{
  "model": "masked image model",
  "dataset": "aerial photos of the United States (SatlasPretrain)",
  "train_examples": 101725,
  "image_size": 64,
  "crop_scale_min": 1,
  "horizontal_flip": true,
  "translate": 0.06,
  "method": "simmim",
  "mask_ratio": 0.75,
  "loss": "l1",
  "arch": "resmlp",
  "norm": "rmsnorm",
  "norm_position": "pre",
  "activation": "swiglu",
  "mlp_ratio": 2.67,
  "parallel_block": false,
  "dropout": 0.05,
  "inner_norm": false,
  "moe": "expert_choice",
  "num_experts": 8,
  "moe_every": 2,
  "expert_mlp_ratio": 0.5,
  "experts_per_token": 2,
  "shared_expert": false,
  "patch_size": [8, 8],
  "conv_stem": true,
  "layers": 14,
  "width": 256,
  "residual_init": "none",
  "optimizer": "muon",
  "muon_scale": "match_rms_adamw",
  "lr": 0.0034,
  "momentum": 0.85,
  "nesterov": true,
  "orthogonalizer": "newton_schulz_5",
  "adamw_lr_other_params": 0.00086,
  "grad_clip": 3.0,
  "steps": 40000,
  "batch_size": 128,
  "epochs": 50.3,
  "lr_schedule": "step",
  "warmup_steps": 8000,
  "weight_decay": 0.03,
  "adamw_weight_decay_other_params": 0.05
}
Rows from block 5 of a small masked image model, named by matrix and row number. Rows with one number within an expert belong to one neuron, the router's apart. Each number is 200 + 40 x the weight over its row's rms, rounded and kept within 0 to 999. All counts start at 0. After the name is the row's rms in percent of the matrix's.
Before each expert's rows are labels from the 100 images, of 14976, where the router gives the expert most weight on average: "responds to" is what is common among them. Only what is clearly more common there than usual is listed. The data: aerial photos of the United States (SatlasPretrain).
# router: router (model.blocks.5.mlp.router.weight, 8x256, trained with AdamW), inputs 0-127
# gate: expert gate (model.blocks.5.mlp.gate, 8x128x256), inputs 0-127
# up: expert up (model.blocks.5.mlp.up, 8x128x256), inputs 0-127
# down: expert down (model.blocks.5.mlp.down, 8x256x128, transposed), outputs 0-127

# expert 3
responds to: building
router.3,084,225,186,245,178,235,173,143,172,254,225,196,263,217,154,153,241,212,259,230,243,264,228,231,202,218,181,223,235,205,201,180,162,273,237,255,152,196,269,242,195,202,208,199,226,158,193,261,229,216,282,155,157,191,151,109,186,215,280,141,167,155,179,187,201,220,187,203,145,251,233,209,248,278,93,209,209,161,178,230,228,201,176,207,217,158,201,233,234,266,171,207,195,228,222,231,155,179,211,186,185,177,206,230,235,172,158,239,164,201,226,128,239,304,200,224,171,181,215,159,149,214,136,252,210,139,217,89,251
gate.0,100,173,162,201,155,257,178,188,205,185,322,208,172,186,194,184,193,223,198,268,182,202,230,199,216,183,213,120,231,216,187,207,255,193,178,211,225,156,177,227,244,206,247,224,174,174,175,225,127,199,264,213,219,175,246,154,86,234,166,197,198,146,121,190,126,149,284,235,249,145,101,299,195,230,208,160,167,203,213,248,153,127,164,207,232,189,232,184,151,207,209,213,167,148,199,222,240,231,202,216,227,247,147,237,190,152,224,150,153,207,198,164,226,225,244,220,266,230,149,157,158,268,227,237,180,194,162,145,177
up.0,092,238,165,279,156,218,216,244,228,237,231,208,201,201,190,192,174,154,222,181,165,125,223,151,140,197,268,107,225,201,258,224,283,158,179,208,243,127,169,245,220,180,213,196,242,187,213,204,153,200,249,224,166,255,249,188,227,127,170,259,167,231,148,212,145,186,153,177,172,179,262,281,173,190,197,137,195,262,185,252,237,140,234,163,253,137,227,131,267,204,223,261,230,228,230,227,182,263,279,142,155,212,186,223,282,132,178,247,162,255,178,231,239,183,218,171,220,184,206,206,227,204,233,137,198,156,191,125,236
down.0,091,272,232,210,261,171,192,145,223,202,196,190,169,195,187,214,141,173,196,199,182,189,197,261,114,185,193,171,173,251,215,147,196,199,195,233,201,197,143,239,268,235,80,249,245,247,149,207,155,242,202,292,149,223,196,180,229,114,181,215,227,179,198,226,184,239,101,162,182,220,205,278,153,272,256,181,190,195,243,233,222,183,159,186,150,264,197,211,217,160,213,218,225,199,126,205,182,150,212,203,165,167,183,188,277,200,273,148,180,312,200,216,184,199,210,244,168,188,237,109,187,252,179,191,199,254,229,168,115
gate.1,102,202,169,189,205,192,229,230,175,258,258,225,186,188,256,172,227,168,226,173,219,158,198,209,199,184,219,181,192,128,187,177,184,224,149,122,254,204,159,160,248,220,237,195,230,177,207,214,251,190,289,211,249,131,200,236,202,220,139,175,142,211,221,184,139,211,167,265,206,226,146,180,199,180,168,244,190,223,134,148,177,219,222,143,119,122,202,147,131,198,255,269,211,235,227,172,154,276,245,195,183,307,132,214,201,164,211,183,254,174,127,248,147,155,184,259,187,187,185,169,227,177,161,202,194,185,194,214,165
up.1,103,225,190,171,240,148,238,181,199,224,225,201,212,146,226,142,217,172,258,160,161,199,259,250,221,157,253,214,276,133,162,170,146,196,165,147,227,215,194,161,232,232,187,200,269,175,204,218,238,207,282,166,200,207,263,180,178,205,192,247,138,174,145,178,220,196,221,262,189,225,231,166,199,139,201,226,232,223,176,161,201,184,209,185,162,181,193,196,172,167,273,191,215,265,205,196,164,279,199,258,224,253,191,255,183,147,170,149,179,133,134,246,163,177,231,248,149,174,181,114,210,179,175,173,219,269,203,254,166
down.1,105,153,137,180,160,170,222,234,174,280,176,207,242,235,202,268,199,176,229,173,229,267,230,254,232,180,214,260,113,214,231,170,192,222,230,205,143,135,265,234,239,230,208,243,216,232,199,213,216,239,181,90,233,237,205,187,204,295,209,176,127,183,150,171,230,219,230,182,196,190,240,256,192,168,231,227,243,236,158,195,213,154,208,142,210,188,188,272,254,155,202,109,217,236,213,139,297,256,192,238,204,204,230,192,230,131,229,194,172,227,241,154,198,174,248,180,210,241,195,205,280,242,226,162,178,187,171,168,280
gate.2,101,140,204,179,164,268,219,164,162,225,188,170,190,195,249,147,201,217,262,243,182,258,274,170,122,224,278,170,226,214,256,188,277,199,167,221,139,162,230,173,196,210,230,226,249,242,166,211,115,197,200,187,280,224,236,191,117,201,254,200,177,177,174,149,179,139,207,217,191,192,228,240,238,199,156,217,227,231,194,137,197,156,128,194,215,149,179,233,118,270,188,176,152,170,204,112,145,210,267,262,82,211,159,267,149,132,156,207,212,286,111,204,221,256,203,190,195,178,188,144,162,311,292,216,180,193,209,201,119
up.2,116,249,202,141,190,186,275,194,161,195,251,196,122,224,197,165,140,235,322,175,211,231,193,197,204,206,270,152,273,217,218,243,223,218,192,224,164,205,205,195,170,248,133,188,263,205,277,260,221,252,269,149,245,215,200,259,152,238,222,198,170,127,258,225,241,226,136,217,146,182,203,261,233,222,213,267,216,222,187,158,231,234,174,203,220,186,129,197,183,218,238,214,231,234,186,199,243,171,220,268,107,190,161,289,307,101,215,189,188,243,183,198,229,224,130,126,186,192,200,257,209,158,210,236,171,214,248,264,150
down.2,108,143,237,183,205,132,197,193,251,237,202,193,207,165,241,255,171,149,210,188,228,116,200,194,178,256,173,203,208,115,270,220,164,245,199,186,249,241,264,165,183,219,249,168,204,282,194,259,191,164,210,198,242,151,127,210,260,204,167,151,237,187,202,208,281,134,205,204,188,225,200,196,192,206,172,121,232,195,199,163,241,178,147,228,260,177,188,186,224,218,197,207,166,167,238,161,191,197,254,191,244,178,213,193,266,295,243,257,242,116,98,209,181,207,227,235,254,260,235,219,183,124,224,236,202,204,196,161,218
gate.3,103,196,190,260,241,161,254,150,198,237,201,199,209,192,249,299,170,183,179,120,147,190,246,238,205,237,146,229,132,285,235,163,154,156,151,146,214,222,219,188,185,215,169,214,215,197,166,195,122,184,232,168,222,237,247,235,196,253,253,222,144,239,160,221,238,228,164,242,220,123,88,144,210,199,202,146,195,166,188,200,170,211,250,203,245,152,199,86,203,187,202,214,155,194,163,171,187,214,200,231,200,179,162,239,297,138,230,215,178,205,181,257,174,205,169,182,145,188,228,209,177,205,159,177,186,297,194,193,237
up.3,095,224,214,177,191,323,212,184,241,227,249,199,224,183,263,258,218,179,185,154,213,145,257,226,157,220,153,187,196,243,162,158,197,205,197,209,243,176,241,244,157,257,145,219,179,227,134,206,235,216,245,179,189,186,109,213,292,178,183,209,147,227,162,188,246,165,185,211,243,116,36,148,189,166,197,178,157,177,210,198,166,207,243,256,159,242,246,169,218,157,165,119,194,182,247,208,179,162,221,196,281,137,200,294,205,156,190,199,150,224,251,254,166,208,200,211,199,188,125,233,164,195,165,191,203,227,183,147,157
down.3,096,194,262,170,262,150,86,185,153,101,185,258,301,202,240,158,212,129,122,145,238,232,180,166,201,187,276,198,217,134,256,260,163,162,133,195,201,216,223,219,188,198,164,161,270,134,231,221,242,116,228,198,203,203,214,227,169,200,262,220,190,196,215,254,141,186,144,166,255,208,276,211,228,222,106,217,221,152,142,194,163,246,189,229,199,215,172,211,239,192,235,229,223,189,150,188,145,250,258,257,124,114,184,201,207,218,188,201,163,203,172,203,197,197,197,188,169,149,178,204,232,189,235,219,272,217,167,249,144

# expert 1
responds to: crop field
router.1,129,200,202,138,193,169,217,265,190,145,241,181,223,188,195,223,233,209,244,142,233,180,149,269,191,190,143,227,193,169,227,190,180,207,120,141,156,196,254,216,269,232,238,241,123,277,181,191,245,209,187,194,203,259,201,184,106,229,243,247,227,205,223,198,167,179,282,210,244,226,170,192,174,227,187,220,229,233,223,318,155,189,252,264,245,222,234,223,165,199,210,205,163,186,119,176,223,260,171,178,203,212,220,180,178,198,178,191,256,203,186,191,229,137,258,237,187,290,180,148,191,256,201,150,182,180,224,187,173
gate.0,100,218,276,167,232,153,248,291,192,152,263,182,181,163,230,224,227,226,187,126,231,215,121,146,189,209,225,106,206,202,186,197,297,198,209,181,210,199,182,153,193,183,209,154,241,226,213,184,122,136,174,155,116,186,183,221,238,205,241,189,192,179,216,128,152,175,167,182,282,223,223,224,140,186,185,139,264,229,189,175,161,188,281,213,193,166,187,177,146,161,292,211,160,203,178,225,211,105,208,212,197,145,204,152,183,234,216,181,194,218,170,268,221,268,185,145,119,149,194,181,230,208,152,222,173,265,172,256,201
up.0,094,129,160,269,248,279,136,127,163,214,215,176,316,232,165,241,178,199,195,231,158,204,232,184,231,269,171,350,195,226,204,193,139,132,184,189,200,180,233,254,134,169,177,191,229,172,236,208,258,206,210,241,224,218,186,209,184,126,196,170,156,184,188,261,195,203,238,231,183,181,161,183,252,212,239,279,250,199,235,212,194,252,155,211,209,147,266,246,232,190,197,207,237,187,267,179,198,296,150,203,190,145,197,249,244,215,165,186,142,236,191,147,207,193,278,231,202,213,214,176,197,160,186,211,195,179,233,133,150
down.0,097,174,251,248,204,167,268,352,166,163,255,196,168,170,244,160,226,181,197,134,250,183,135,209,199,165,194,186,209,129,223,163,264,189,151,129,198,187,177,239,192,189,194,184,186,193,220,224,92,203,212,160,93,194,195,150,228,199,221,190,220,200,178,138,216,190,278,228,260,170,207,240,209,181,204,146,249,174,126,185,189,163,274,235,230,130,201,175,161,193,291,148,155,206,260,252,203,154,230,150,246,202,176,132,236,170,308,210,220,213,173,236,229,275,118,107,207,231,206,204,229,205,188,203,178,209,219,194,210
gate.1,093,180,198,318,156,191,203,165,186,203,171,202,204,241,114,200,161,171,302,198,208,136,187,172,174,228,237,173,192,169,143,233,191,193,260,259,246,201,118,158,242,259,236,150,240,178,163,311,193,186,162,221,178,264,170,236,240,170,211,164,273,223,223,176,263,193,248,232,201,240,209,174,160,240,285,249,213,188,234,156,123,160,172,282,225,215,202,152,226,158,226,209,171,130,189,220,165,237,224,184,152,254,177,148,214,273,242,165,255,179,105,157,209,256,158,234,193,175,166,154,221,222,212,178,183,211,225,194,285
up.1,103,156,231,170,152,187,128,192,200,237,206,204,216,206,223,185,180,217,264,141,213,223,199,279,207,157,166,208,233,260,237,178,265,233,187,124,219,213,277,163,276,144,152,224,220,167,262,230,171,217,193,290,199,173,257,219,211,245,216,219,132,192,119,212,198,183,164,226,141,168,194,200,196,255,174,240,258,203,225,296,217,199,168,260,220,220,200,203,177,202,213,196,237,241,210,148,221,237,217,140,185,213,228,212,278,227,216,186,174,211,179,140,219,227,237,173,188,178,204,252,208,194,202,148,175,248,86,196,168
down.1,102,245,178,214,224,130,170,168,177,192,167,155,233,196,259,203,172,222,196,165,199,214,159,124,193,163,221,175,256,241,223,172,263,229,188,136,179,145,204,193,198,201,182,212,262,177,221,144,218,188,177,226,158,207,249,244,184,249,156,277,173,167,242,161,218,203,183,209,94,183,201,184,143,269,140,222,279,290,205,265,186,233,257,214,222,218,190,253,158,213,147,184,190,234,202,183,179,183,172,143,161,178,201,231,190,266,222,157,194,190,145,257,151,209,199,237,206,144,152,202,149,155,232,115,213,282,136,182,221
gate.2,094,214,210,192,202,194,184,173,242,139,184,173,178,293,224,238,232,286,202,174,241,117,222,199,238,177,164,194,217,184,329,231,191,178,185,127,228,225,239,142,191,217,157,163,185,251,181,214,234,227,215,144,227,238,184,141,195,181,204,213,114,268,228,238,205,162,211,229,263,251,194,160,203,166,158,210,198,218,171,201,193,173,196,139,138,258,189,162,201,310,160,190,180,150,134,123,204,237,252,196,167,233,118,164,137,198,181,216,229,119,200,132,212,133,121,183,211,170,191,270,244,128,248,246,206,264,255,240,125
up.2,093,199,245,169,128,215,241,211,165,246,178,142,231,180,189,159,178,205,201,180,195,153,195,216,139,251,140,165,199,123,254,145,170,180,264,258,180,210,263,192,206,173,192,193,234,191,137,241,166,264,190,205,268,176,249,137,228,231,207,271,174,224,152,152,249,198,148,182,215,250,212,220,249,209,182,160,186,171,213,119,237,258,200,276,226,216,229,191,166,199,191,213,167,108,250,206,197,219,184,142,173,177,206,170,182,212,228,252,171,140,96,237,265,210,302,221,179,135,250,178,234,252,170,271,164,153,129,178,172
down.2,095,206,192,123,229,208,173,143,209,175,175,171,220,254,176,269,217,219,183,135,190,148,180,183,235,265,223,227,142,176,158,97,201,252,214,155,161,192,230,187,233,178,215,165,275,195,213,156,224,183,160,193,246,228,251,230,256,236,213,232,224,230,213,163,201,241,292,164,260,260,218,176,273,166,184,162,192,244,204,144,230,125,278,243,198,190,128,221,161,242,226,297,282,179,246,234,187,186,116,183,164,179,190,193,154,159,219,181,195,154,181,193,263,145,177,189,174,201,258,207,152,118,159,219,163,211,218,262,233
gate.3,110,272,184,171,208,214,121,216,226,124,225,208,263,189,201,236,204,158,210,194,268,201,204,193,162,125,190,155,190,243,169,131,159,198,295,239,120,220,243,204,224,201,215,139,186,216,227,165,189,190,164,215,223,208,298,193,86,196,229,206,248,224,158,259,207,199,280,223,174,189,197,193,221,210,164,173,166,215,245,291,208,216,213,232,212,184,183,166,171,182,210,233,206,191,169,204,164,231,245,146,173,196,195,176,198,202,206,239,199,274,159,225,231,136,257,213,193,256,240,195,205,180,259,241,232,162,250,155,240
up.3,108,94,239,267,240,173,194,146,175,199,136,169,221,180,202,227,184,181,194,214,191,180,220,207,191,269,202,266,189,244,223,241,200,212,129,221,297,232,178,204,181,202,211,240,192,156,178,307,221,206,236,187,214,187,158,199,283,212,203,144,187,209,211,122,176,185,125,206,182,164,168,194,206,137,223,195,193,176,178,134,190,206,238,184,222,198,254,216,188,226,153,191,201,259,269,164,225,207,215,206,183,159,184,226,183,225,195,187,193,117,191,156,196,225,160,225,134,154,185,245,205,194,150,217,200,201,186,204,179
down.3,105,311,218,232,180,190,171,200,231,175,165,171,221,237,202,227,235,188,180,228,222,162,193,199,210,141,142,178,246,171,152,165,233,185,282,195,149,178,217,211,196,204,161,164,196,170,175,169,92,209,162,184,170,193,283,214,174,171,221,228,199,222,200,216,161,182,218,178,204,212,189,204,111,122,194,220,128,227,214,249,284,159,221,121,168,214,173,252,180,227,213,190,132,172,186,181,182,208,218,216,140,215,181,185,202,171,146,198,284,206,107,195,166,111,207,126,180,200,205,211,141,188,198,174,201,121,232,202,128

# expert 4
responds to: building
router.4,095,196,200,230,241,190,192,135,206,212,196,273,276,211,141,156,227,207,248,232,196,222,239,154,191,200,217,188,173,116,225,151,153,236,215,227,163,214,228,211,185,280,167,174,266,175,287,221,239,188,296,159,138,166,205,194,247,234,284,197,226,162,223,202,210,224,172,211,211,275,262,250,273,129,59,218,234,205,125,214,190,199,160,164,254,242,201,200,218,218,230,168,199,191,209,231,180,262,124,143,222,248,134,122,252,175,151,227,246,240,199,147,159,251,263,242,174,164,191,207,236,181,145,279,194,204,195,186,226
gate.0,106,184,249,144,247,241,274,174,199,205,140,231,191,214,72,191,201,198,148,239,191,184,165,212,174,221,220,163,201,78,115,197,211,227,187,206,186,258,191,224,291,261,137,232,153,212,172,267,225,218,229,208,184,123,238,252,162,240,190,232,188,193,172,199,230,141,223,165,163,175,270,165,214,239,239,237,169,135,174,180,192,251,176,194,193,291,242,252,226,225,246,125,300,251,183,221,193,197,147,279,218,201,250,124,211,242,173,172,229,227,191,177,213,185,137,207,175,228,198,177,242,258,247,233,175,268,136,261,199
up.0,112,192,191,195,216,157,144,192,257,157,198,188,176,188,236,226,219,192,181,231,178,223,207,141,159,205,210,236,257,295,185,212,243,177,204,120,201,111,255,221,157,174,252,142,172,169,156,210,192,164,175,216,182,337,167,191,197,209,177,167,213,287,245,157,279,196,205,200,230,171,186,240,198,200,144,233,236,225,221,238,169,255,152,223,185,223,228,258,258,185,181,210,236,165,228,237,191,161,220,184,144,155,228,176,203,222,240,158,225,149,229,234,174,225,265,218,185,202,183,245,184,176,108,161,233,184,188,212,244
down.0,106,115,262,178,186,246,255,144,265,228,220,169,201,169,161,200,184,203,279,214,248,248,234,183,142,273,187,190,216,247,181,173,228,248,212,239,96,150,224,182,186,184,244,107,195,200,179,215,211,234,171,207,197,202,235,225,222,241,137,210,214,229,185,173,165,213,124,308,178,171,176,189,200,189,170,161,211,181,203,269,203,171,262,133,212,204,218,117,248,129,182,261,193,179,225,171,164,254,221,127,204,228,177,216,297,212,195,166,254,135,175,257,140,171,331,240,138,296,217,196,137,202,224,194,176,246,182,128,145
gate.1,099,198,271,255,276,188,240,177,246,185,234,147,143,209,121,132,212,210,208,232,188,161,184,214,170,204,236,150,220,203,212,234,232,247,229,159,113,219,215,177,194,170,180,199,170,194,299,193,232,227,250,239,178,238,245,162,128,241,198,258,193,215,242,162,259,173,227,205,259,181,119,181,179,162,236,182,152,244,185,241,215,195,187,120,209,279,223,231,185,239,189,189,171,178,157,190,226,192,147,169,186,221,215,165,215,236,99,237,216,249,148,224,188,218,210,222,218,212,217,180,192,266,260,181,162,216,206,199,154
up.1,094,227,150,245,321,219,177,267,222,169,197,176,177,233,185,180,270,190,204,221,212,183,213,196,234,259,293,177,273,172,185,224,167,255,205,94,198,230,274,206,243,157,230,192,187,186,250,200,241,244,310,224,210,174,233,242,226,201,192,220,190,227,264,198,221,220,168,280,270,189,144,194,140,209,243,263,126,187,227,217,210,142,203,99,182,230,209,222,234,181,240,188,154,153,209,139,204,207,150,239,127,253,143,147,181,177,181,194,203,267,153,251,157,265,205,253,190,186,175,234,200,205,235,198,167,251,121,167,171
down.1,096,180,253,155,247,204,238,208,171,202,175,165,176,237,197,262,177,214,134,201,206,274,154,190,200,220,137,212,222,139,153,215,167,194,138,136,65,155,259,237,166,179,89,204,193,145,186,205,219,176,234,203,264,195,201,193,250,241,141,128,256,213,200,265,224,189,218,175,126,185,174,187,189,171,213,133,191,195,185,201,241,117,220,241,218,179,232,205,228,218,253,165,273,134,194,136,169,227,202,216,148,263,194,195,192,188,149,261,191,192,205,220,156,137,185,188,251,221,174,178,167,207,155,186,217,220,250,119,287
gate.2,095,246,246,132,229,223,212,153,200,192,205,195,158,262,168,295,171,316,161,196,176,162,158,252,151,195,152,197,170,102,174,224,225,248,205,170,189,187,157,197,285,199,221,199,189,248,210,116,178,240,169,162,189,229,209,236,219,238,158,224,207,201,228,296,222,167,224,165,189,157,314,197,216,214,166,181,236,190,260,222,223,281,178,196,169,252,192,232,229,252,225,200,233,325,228,185,235,233,204,271,267,237,291,191,219,192,193,202,210,243,188,226,226,138,187,196,196,157,257,207,219,241,200,221,221,191,262,269,125
up.2,095,199,207,183,253,164,156,222,197,171,228,186,200,197,140,231,175,211,166,277,192,187,160,267,180,165,129,232,172,123,282,220,144,176,217,193,227,191,228,150,178,188,172,233,189,149,273,149,221,151,175,250,236,197,209,217,184,225,164,174,178,241,174,232,204,161,244,146,159,176,216,186,120,198,176,210,196,179,224,175,250,281,146,173,141,247,215,244,254,265,225,269,181,245,245,213,205,278,152,212,223,196,199,168,139,105,230,197,153,202,169,207,254,165,170,168,180,149,160,295,190,239,242,219,229,194,239,195,209
down.2,095,226,197,140,163,207,168,155,218,213,146,247,212,209,214,270,237,157,153,181,195,188,259,198,237,237,284,250,183,174,181,276,248,120,190,217,183,195,191,168,216,92,154,235,196,241,153,253,189,168,241,198,170,188,107,225,234,274,253,100,219,244,230,169,169,197,220,226,280,189,168,284,212,141,261,180,233,240,238,153,212,226,194,217,157,123,215,184,229,173,160,227,176,144,246,214,154,171,197,157,194,183,169,265,182,195,228,219,205,204,161,212,193,187,216,135,212,169,280,228,209,185,137,189,173,234,193,212,214
gate.3,092,80,181,222,218,205,158,214,178,137,221,236,216,257,177,196,224,214,206,237,189,224,162,144,177,225,156,217,202,132,173,202,128,230,264,306,199,170,167,158,205,180,189,317,229,195,179,222,187,201,201,228,140,215,217,205,179,221,174,287,122,204,193,163,208,235,134,155,285,202,225,180,228,198,207,163,239,200,168,203,209,218,162,226,237,203,132,214,212,210,201,206,210,203,206,221,242,173,131,171,193,197,189,231,199,176,232,167,167,202,198,178,89,152,187,193,149,200,242,201,170,176,239,200,256,228,182,181,195
up.3,090,110,212,179,161,163,149,213,241,245,180,289,237,200,228,217,142,271,181,176,218,254,232,214,197,201,170,184,236,117,177,168,217,244,195,168,232,172,252,174,214,224,239,210,250,111,187,179,183,243,258,258,210,204,166,229,243,210,122,151,150,162,199,235,126,186,247,195,200,193,325,216,164,171,215,162,195,170,191,162,187,217,163,197,240,177,212,191,227,171,143,170,191,150,165,203,188,240,258,302,169,211,236,124,201,132,215,181,246,131,161,228,212,200,164,137,190,183,216,197,187,200,173,157,258,238,174,149,185
down.3,092,195,204,253,189,182,256,217,174,233,261,247,123,159,170,197,211,214,249,128,172,162,236,262,200,175,196,254,180,193,135,232,122,278,135,271,239,224,252,195,253,223,164,255,259,215,213,288,176,285,258,163,200,187,205,264,277,235,236,207,215,128,173,255,191,258,222,242,267,157,235,145,234,261,299,219,222,185,163,196,159,163,101,216,133,190,234,158,139,203,225,217,270,203,222,158,257,236,223,204,171,207,227,180,190,231,262,200,207,197,168,220,126,115,154,266,193,198,264,159,226,236,199,147,267,239,225,258,210

# expert 2
responds to: crop field
router.2,088,208,160,189,191,216,189,108,173,248,131,162,179,264,127,167,204,226,152,206,191,93,170,184,206,217,262,206,186,251,130,290,204,120,214,176,235,152,188,201,190,164,168,252,247,164,168,142,216,220,217,146,213,170,210,167,132,143,211,170,218,179,182,180,185,198,225,180,215,159,211,232,245,142,215,198,198,216,297,185,174,276,270,199,212,160,237,235,222,197,188,169,269,216,262,208,225,202,198,192,231,186,255,228,195,218,192,201,188,221,253,192,264,147,223,139,209,170,164,188,215,209,176,189,180,171,244,276,259
gate.0,099,162,196,171,205,191,251,236,184,181,174,169,230,180,257,70,213,190,175,214,172,82,147,192,165,164,177,223,253,208,204,232,217,232,223,232,150,190,292,213,155,193,205,165,241,206,278,159,227,278,182,207,236,199,252,212,260,214,231,173,205,155,164,194,165,168,176,202,141,213,175,264,208,170,210,186,217,253,180,220,192,195,108,290,203,144,234,238,176,154,194,213,232,161,219,182,187,181,235,257,252,219,106,219,150,177,172,115,251,275,200,256,236,235,184,194,172,224,194,153,178,206,199,181,152,231,181,282,136
up.0,094,174,189,186,193,144,197,203,165,207,131,221,247,240,237,126,219,245,178,234,208,165,202,215,205,167,142,241,257,191,187,209,180,218,188,258,171,211,242,213,130,294,166,89,212,195,257,166,222,198,280,207,221,223,264,199,255,155,145,169,155,153,152,207,134,184,194,238,184,306,206,195,155,240,277,182,217,219,229,140,174,247,172,221,197,184,213,185,159,167,222,257,218,173,167,248,220,243,255,202,278,226,119,219,210,209,245,185,255,169,225,257,231,209,222,240,189,177,167,145,220,111,132,242,151,239,215,271,176
down.0,098,215,235,192,212,154,196,158,149,224,150,253,198,225,248,211,92,214,211,113,250,182,233,246,231,162,196,195,226,201,178,191,259,218,183,175,194,223,205,215,208,232,150,189,152,205,209,213,219,229,161,230,227,150,212,235,80,263,237,184,130,193,154,245,244,155,209,253,222,220,193,208,232,197,251,137,97,133,145,162,211,205,197,136,239,124,167,243,204,218,278,222,139,165,172,198,229,263,214,154,211,169,189,199,171,271,192,240,211,192,143,179,234,188,182,183,187,251,220,198,199,213,221,287,240,229,226,235,220
gate.1,102,207,280,156,239,200,186,213,236,217,194,232,202,220,176,201,177,200,176,260,259,197,253,273,171,178,189,156,157,105,231,230,126,172,196,223,231,197,227,204,156,237,192,165,200,226,224,268,136,153,165,226,272,122,247,149,160,168,170,188,255,196,122,217,189,134,249,280,217,202,325,118,237,206,191,203,238,160,223,155,224,175,177,206,184,219,150,228,246,163,268,127,176,130,211,143,217,225,227,252,202,233,217,92,147,250,266,204,238,247,256,167,230,203,116,219,237,234,190,213,186,193,165,211,147,213,161,202,223
up.1,096,149,183,247,187,191,208,189,201,155,235,227,161,203,178,216,206,251,195,182,164,175,219,95,195,221,254,242,205,282,138,171,326,245,177,207,176,156,189,241,182,222,149,216,197,196,167,47,205,200,212,196,117,240,222,199,223,245,259,269,217,218,250,187,200,176,177,172,231,169,154,250,169,220,214,235,183,215,205,193,197,170,221,228,207,180,203,196,160,235,179,234,174,181,247,216,192,193,266,145,181,169,175,200,221,162,184,154,205,140,225,215,155,182,211,194,181,100,165,233,257,264,230,177,182,196,216,218,186
down.1,094,236,196,195,238,208,236,179,200,234,183,150,253,247,188,209,237,162,185,200,183,189,194,180,172,209,206,177,260,255,219,178,160,169,192,248,236,178,286,191,279,188,165,224,153,191,269,193,230,210,250,172,195,233,270,195,162,197,192,165,212,81,118,158,210,220,177,215,227,179,197,217,208,194,224,217,174,208,204,230,288,127,159,197,152,187,150,191,221,172,204,155,233,208,229,268,176,236,215,126,148,156,254,206,217,180,228,265,298,180,196,192,263,237,253,176,212,184,171,151,157,190,207,225,122,167,196,221,182
gate.2,103,245,276,190,246,246,191,185,255,161,162,155,232,205,156,239,205,244,152,215,228,127,189,229,159,185,221,263,248,252,153,195,212,187,220,117,229,185,244,185,172,187,181,232,217,241,250,241,170,262,133,216,281,193,279,173,224,219,186,152,234,210,192,217,175,192,217,247,201,217,232,174,260,148,231,195,259,193,222,191,171,167,204,171,251,212,161,165,227,228,175,194,210,210,214,209,279,242,186,268,295,203,173,200,285,183,259,152,144,222,144,198,166,246,246,183,162,174,245,269,129,165,173,153,165,182,80,169,214
up.2,096,208,168,234,245,188,140,218,226,246,219,192,210,210,201,289,200,232,263,135,223,187,134,163,166,207,232,249,185,154,143,194,257,139,138,139,246,152,203,150,182,144,211,204,160,171,201,204,219,216,258,223,210,145,264,187,204,214,172,164,184,185,290,92,187,146,224,152,187,181,206,221,219,181,247,225,182,237,208,199,133,164,271,184,225,186,203,214,171,223,222,266,147,186,169,246,279,233,198,260,232,175,232,154,173,218,181,106,149,140,200,211,230,180,230,154,222,207,162,178,217,201,176,174,159,234,164,143,204
down.2,102,230,226,257,152,179,247,199,235,214,170,193,218,228,195,192,217,195,196,248,246,152,210,203,154,189,212,196,148,189,108,146,172,239,224,256,240,120,284,202,243,169,172,144,257,173,246,303,207,205,178,163,179,144,235,144,178,202,170,239,222,177,193,217,230,195,244,244,200,173,206,255,316,158,193,206,105,129,207,209,214,157,190,153,206,216,232,227,277,174,141,183,156,162,222,248,207,257,191,211,230,160,205,178,286,225,208,141,274,197,241,211,245,180,212,229,171,172,162,167,181,174,199,137,204,169,218,243,179
gate.3,104,249,189,189,179,235,217,189,192,67,227,204,78,143,180,130,141,161,63,263,192,215,231,183,176,195,276,166,176,263,187,199,216,185,202,205,196,228,213,150,176,177,172,190,273,174,210,175,177,194,130,249,228,180,273,219,126,192,254,188,174,129,148,196,234,172,230,221,195,159,288,226,183,210,218,214,158,195,249,171,267,201,222,169,197,220,240,168,206,203,224,219,236,222,202,174,168,215,182,224,198,259,175,253,145,257,313,176,185,222,252,249,213,190,217,248,206,160,206,151,273,229,175,192,181,212,231,283,55
up.3,099,94,216,258,181,158,178,253,171,257,148,222,251,233,287,222,244,230,207,189,154,143,190,163,213,233,175,243,167,222,190,194,253,174,204,313,213,149,219,256,216,232,180,173,177,209,146,198,199,243,212,178,183,254,197,187,234,143,187,224,245,248,233,229,218,249,214,197,165,184,80,177,167,171,206,203,187,207,147,265,168,205,170,199,194,187,177,205,257,245,222,168,205,200,146,218,245,167,225,165,176,161,204,150,292,203,226,196,216,226,207,185,164,218,179,199,171,163,214,262,128,167,287,174,209,186,216,101,222
down.3,099,137,212,144,216,212,192,228,217,156,246,272,148,171,202,244,181,215,211,291,158,195,257,191,164,228,162,135,216,160,243,234,175,175,194,228,161,192,243,125,149,110,254,213,244,223,167,205,166,282,247,246,156,277,209,166,102,249,249,262,179,200,221,143,207,198,208,196,203,95,244,184,181,239,168,253,230,205,169,216,225,258,230,187,218,205,247,202,171,194,178,152,193,214,199,203,210,153,151,230,268,225,156,179,193,256,205,183,187,235,173,230,137,208,124,239,209,128,239,153,213,191,210,227,238,226,169,224,238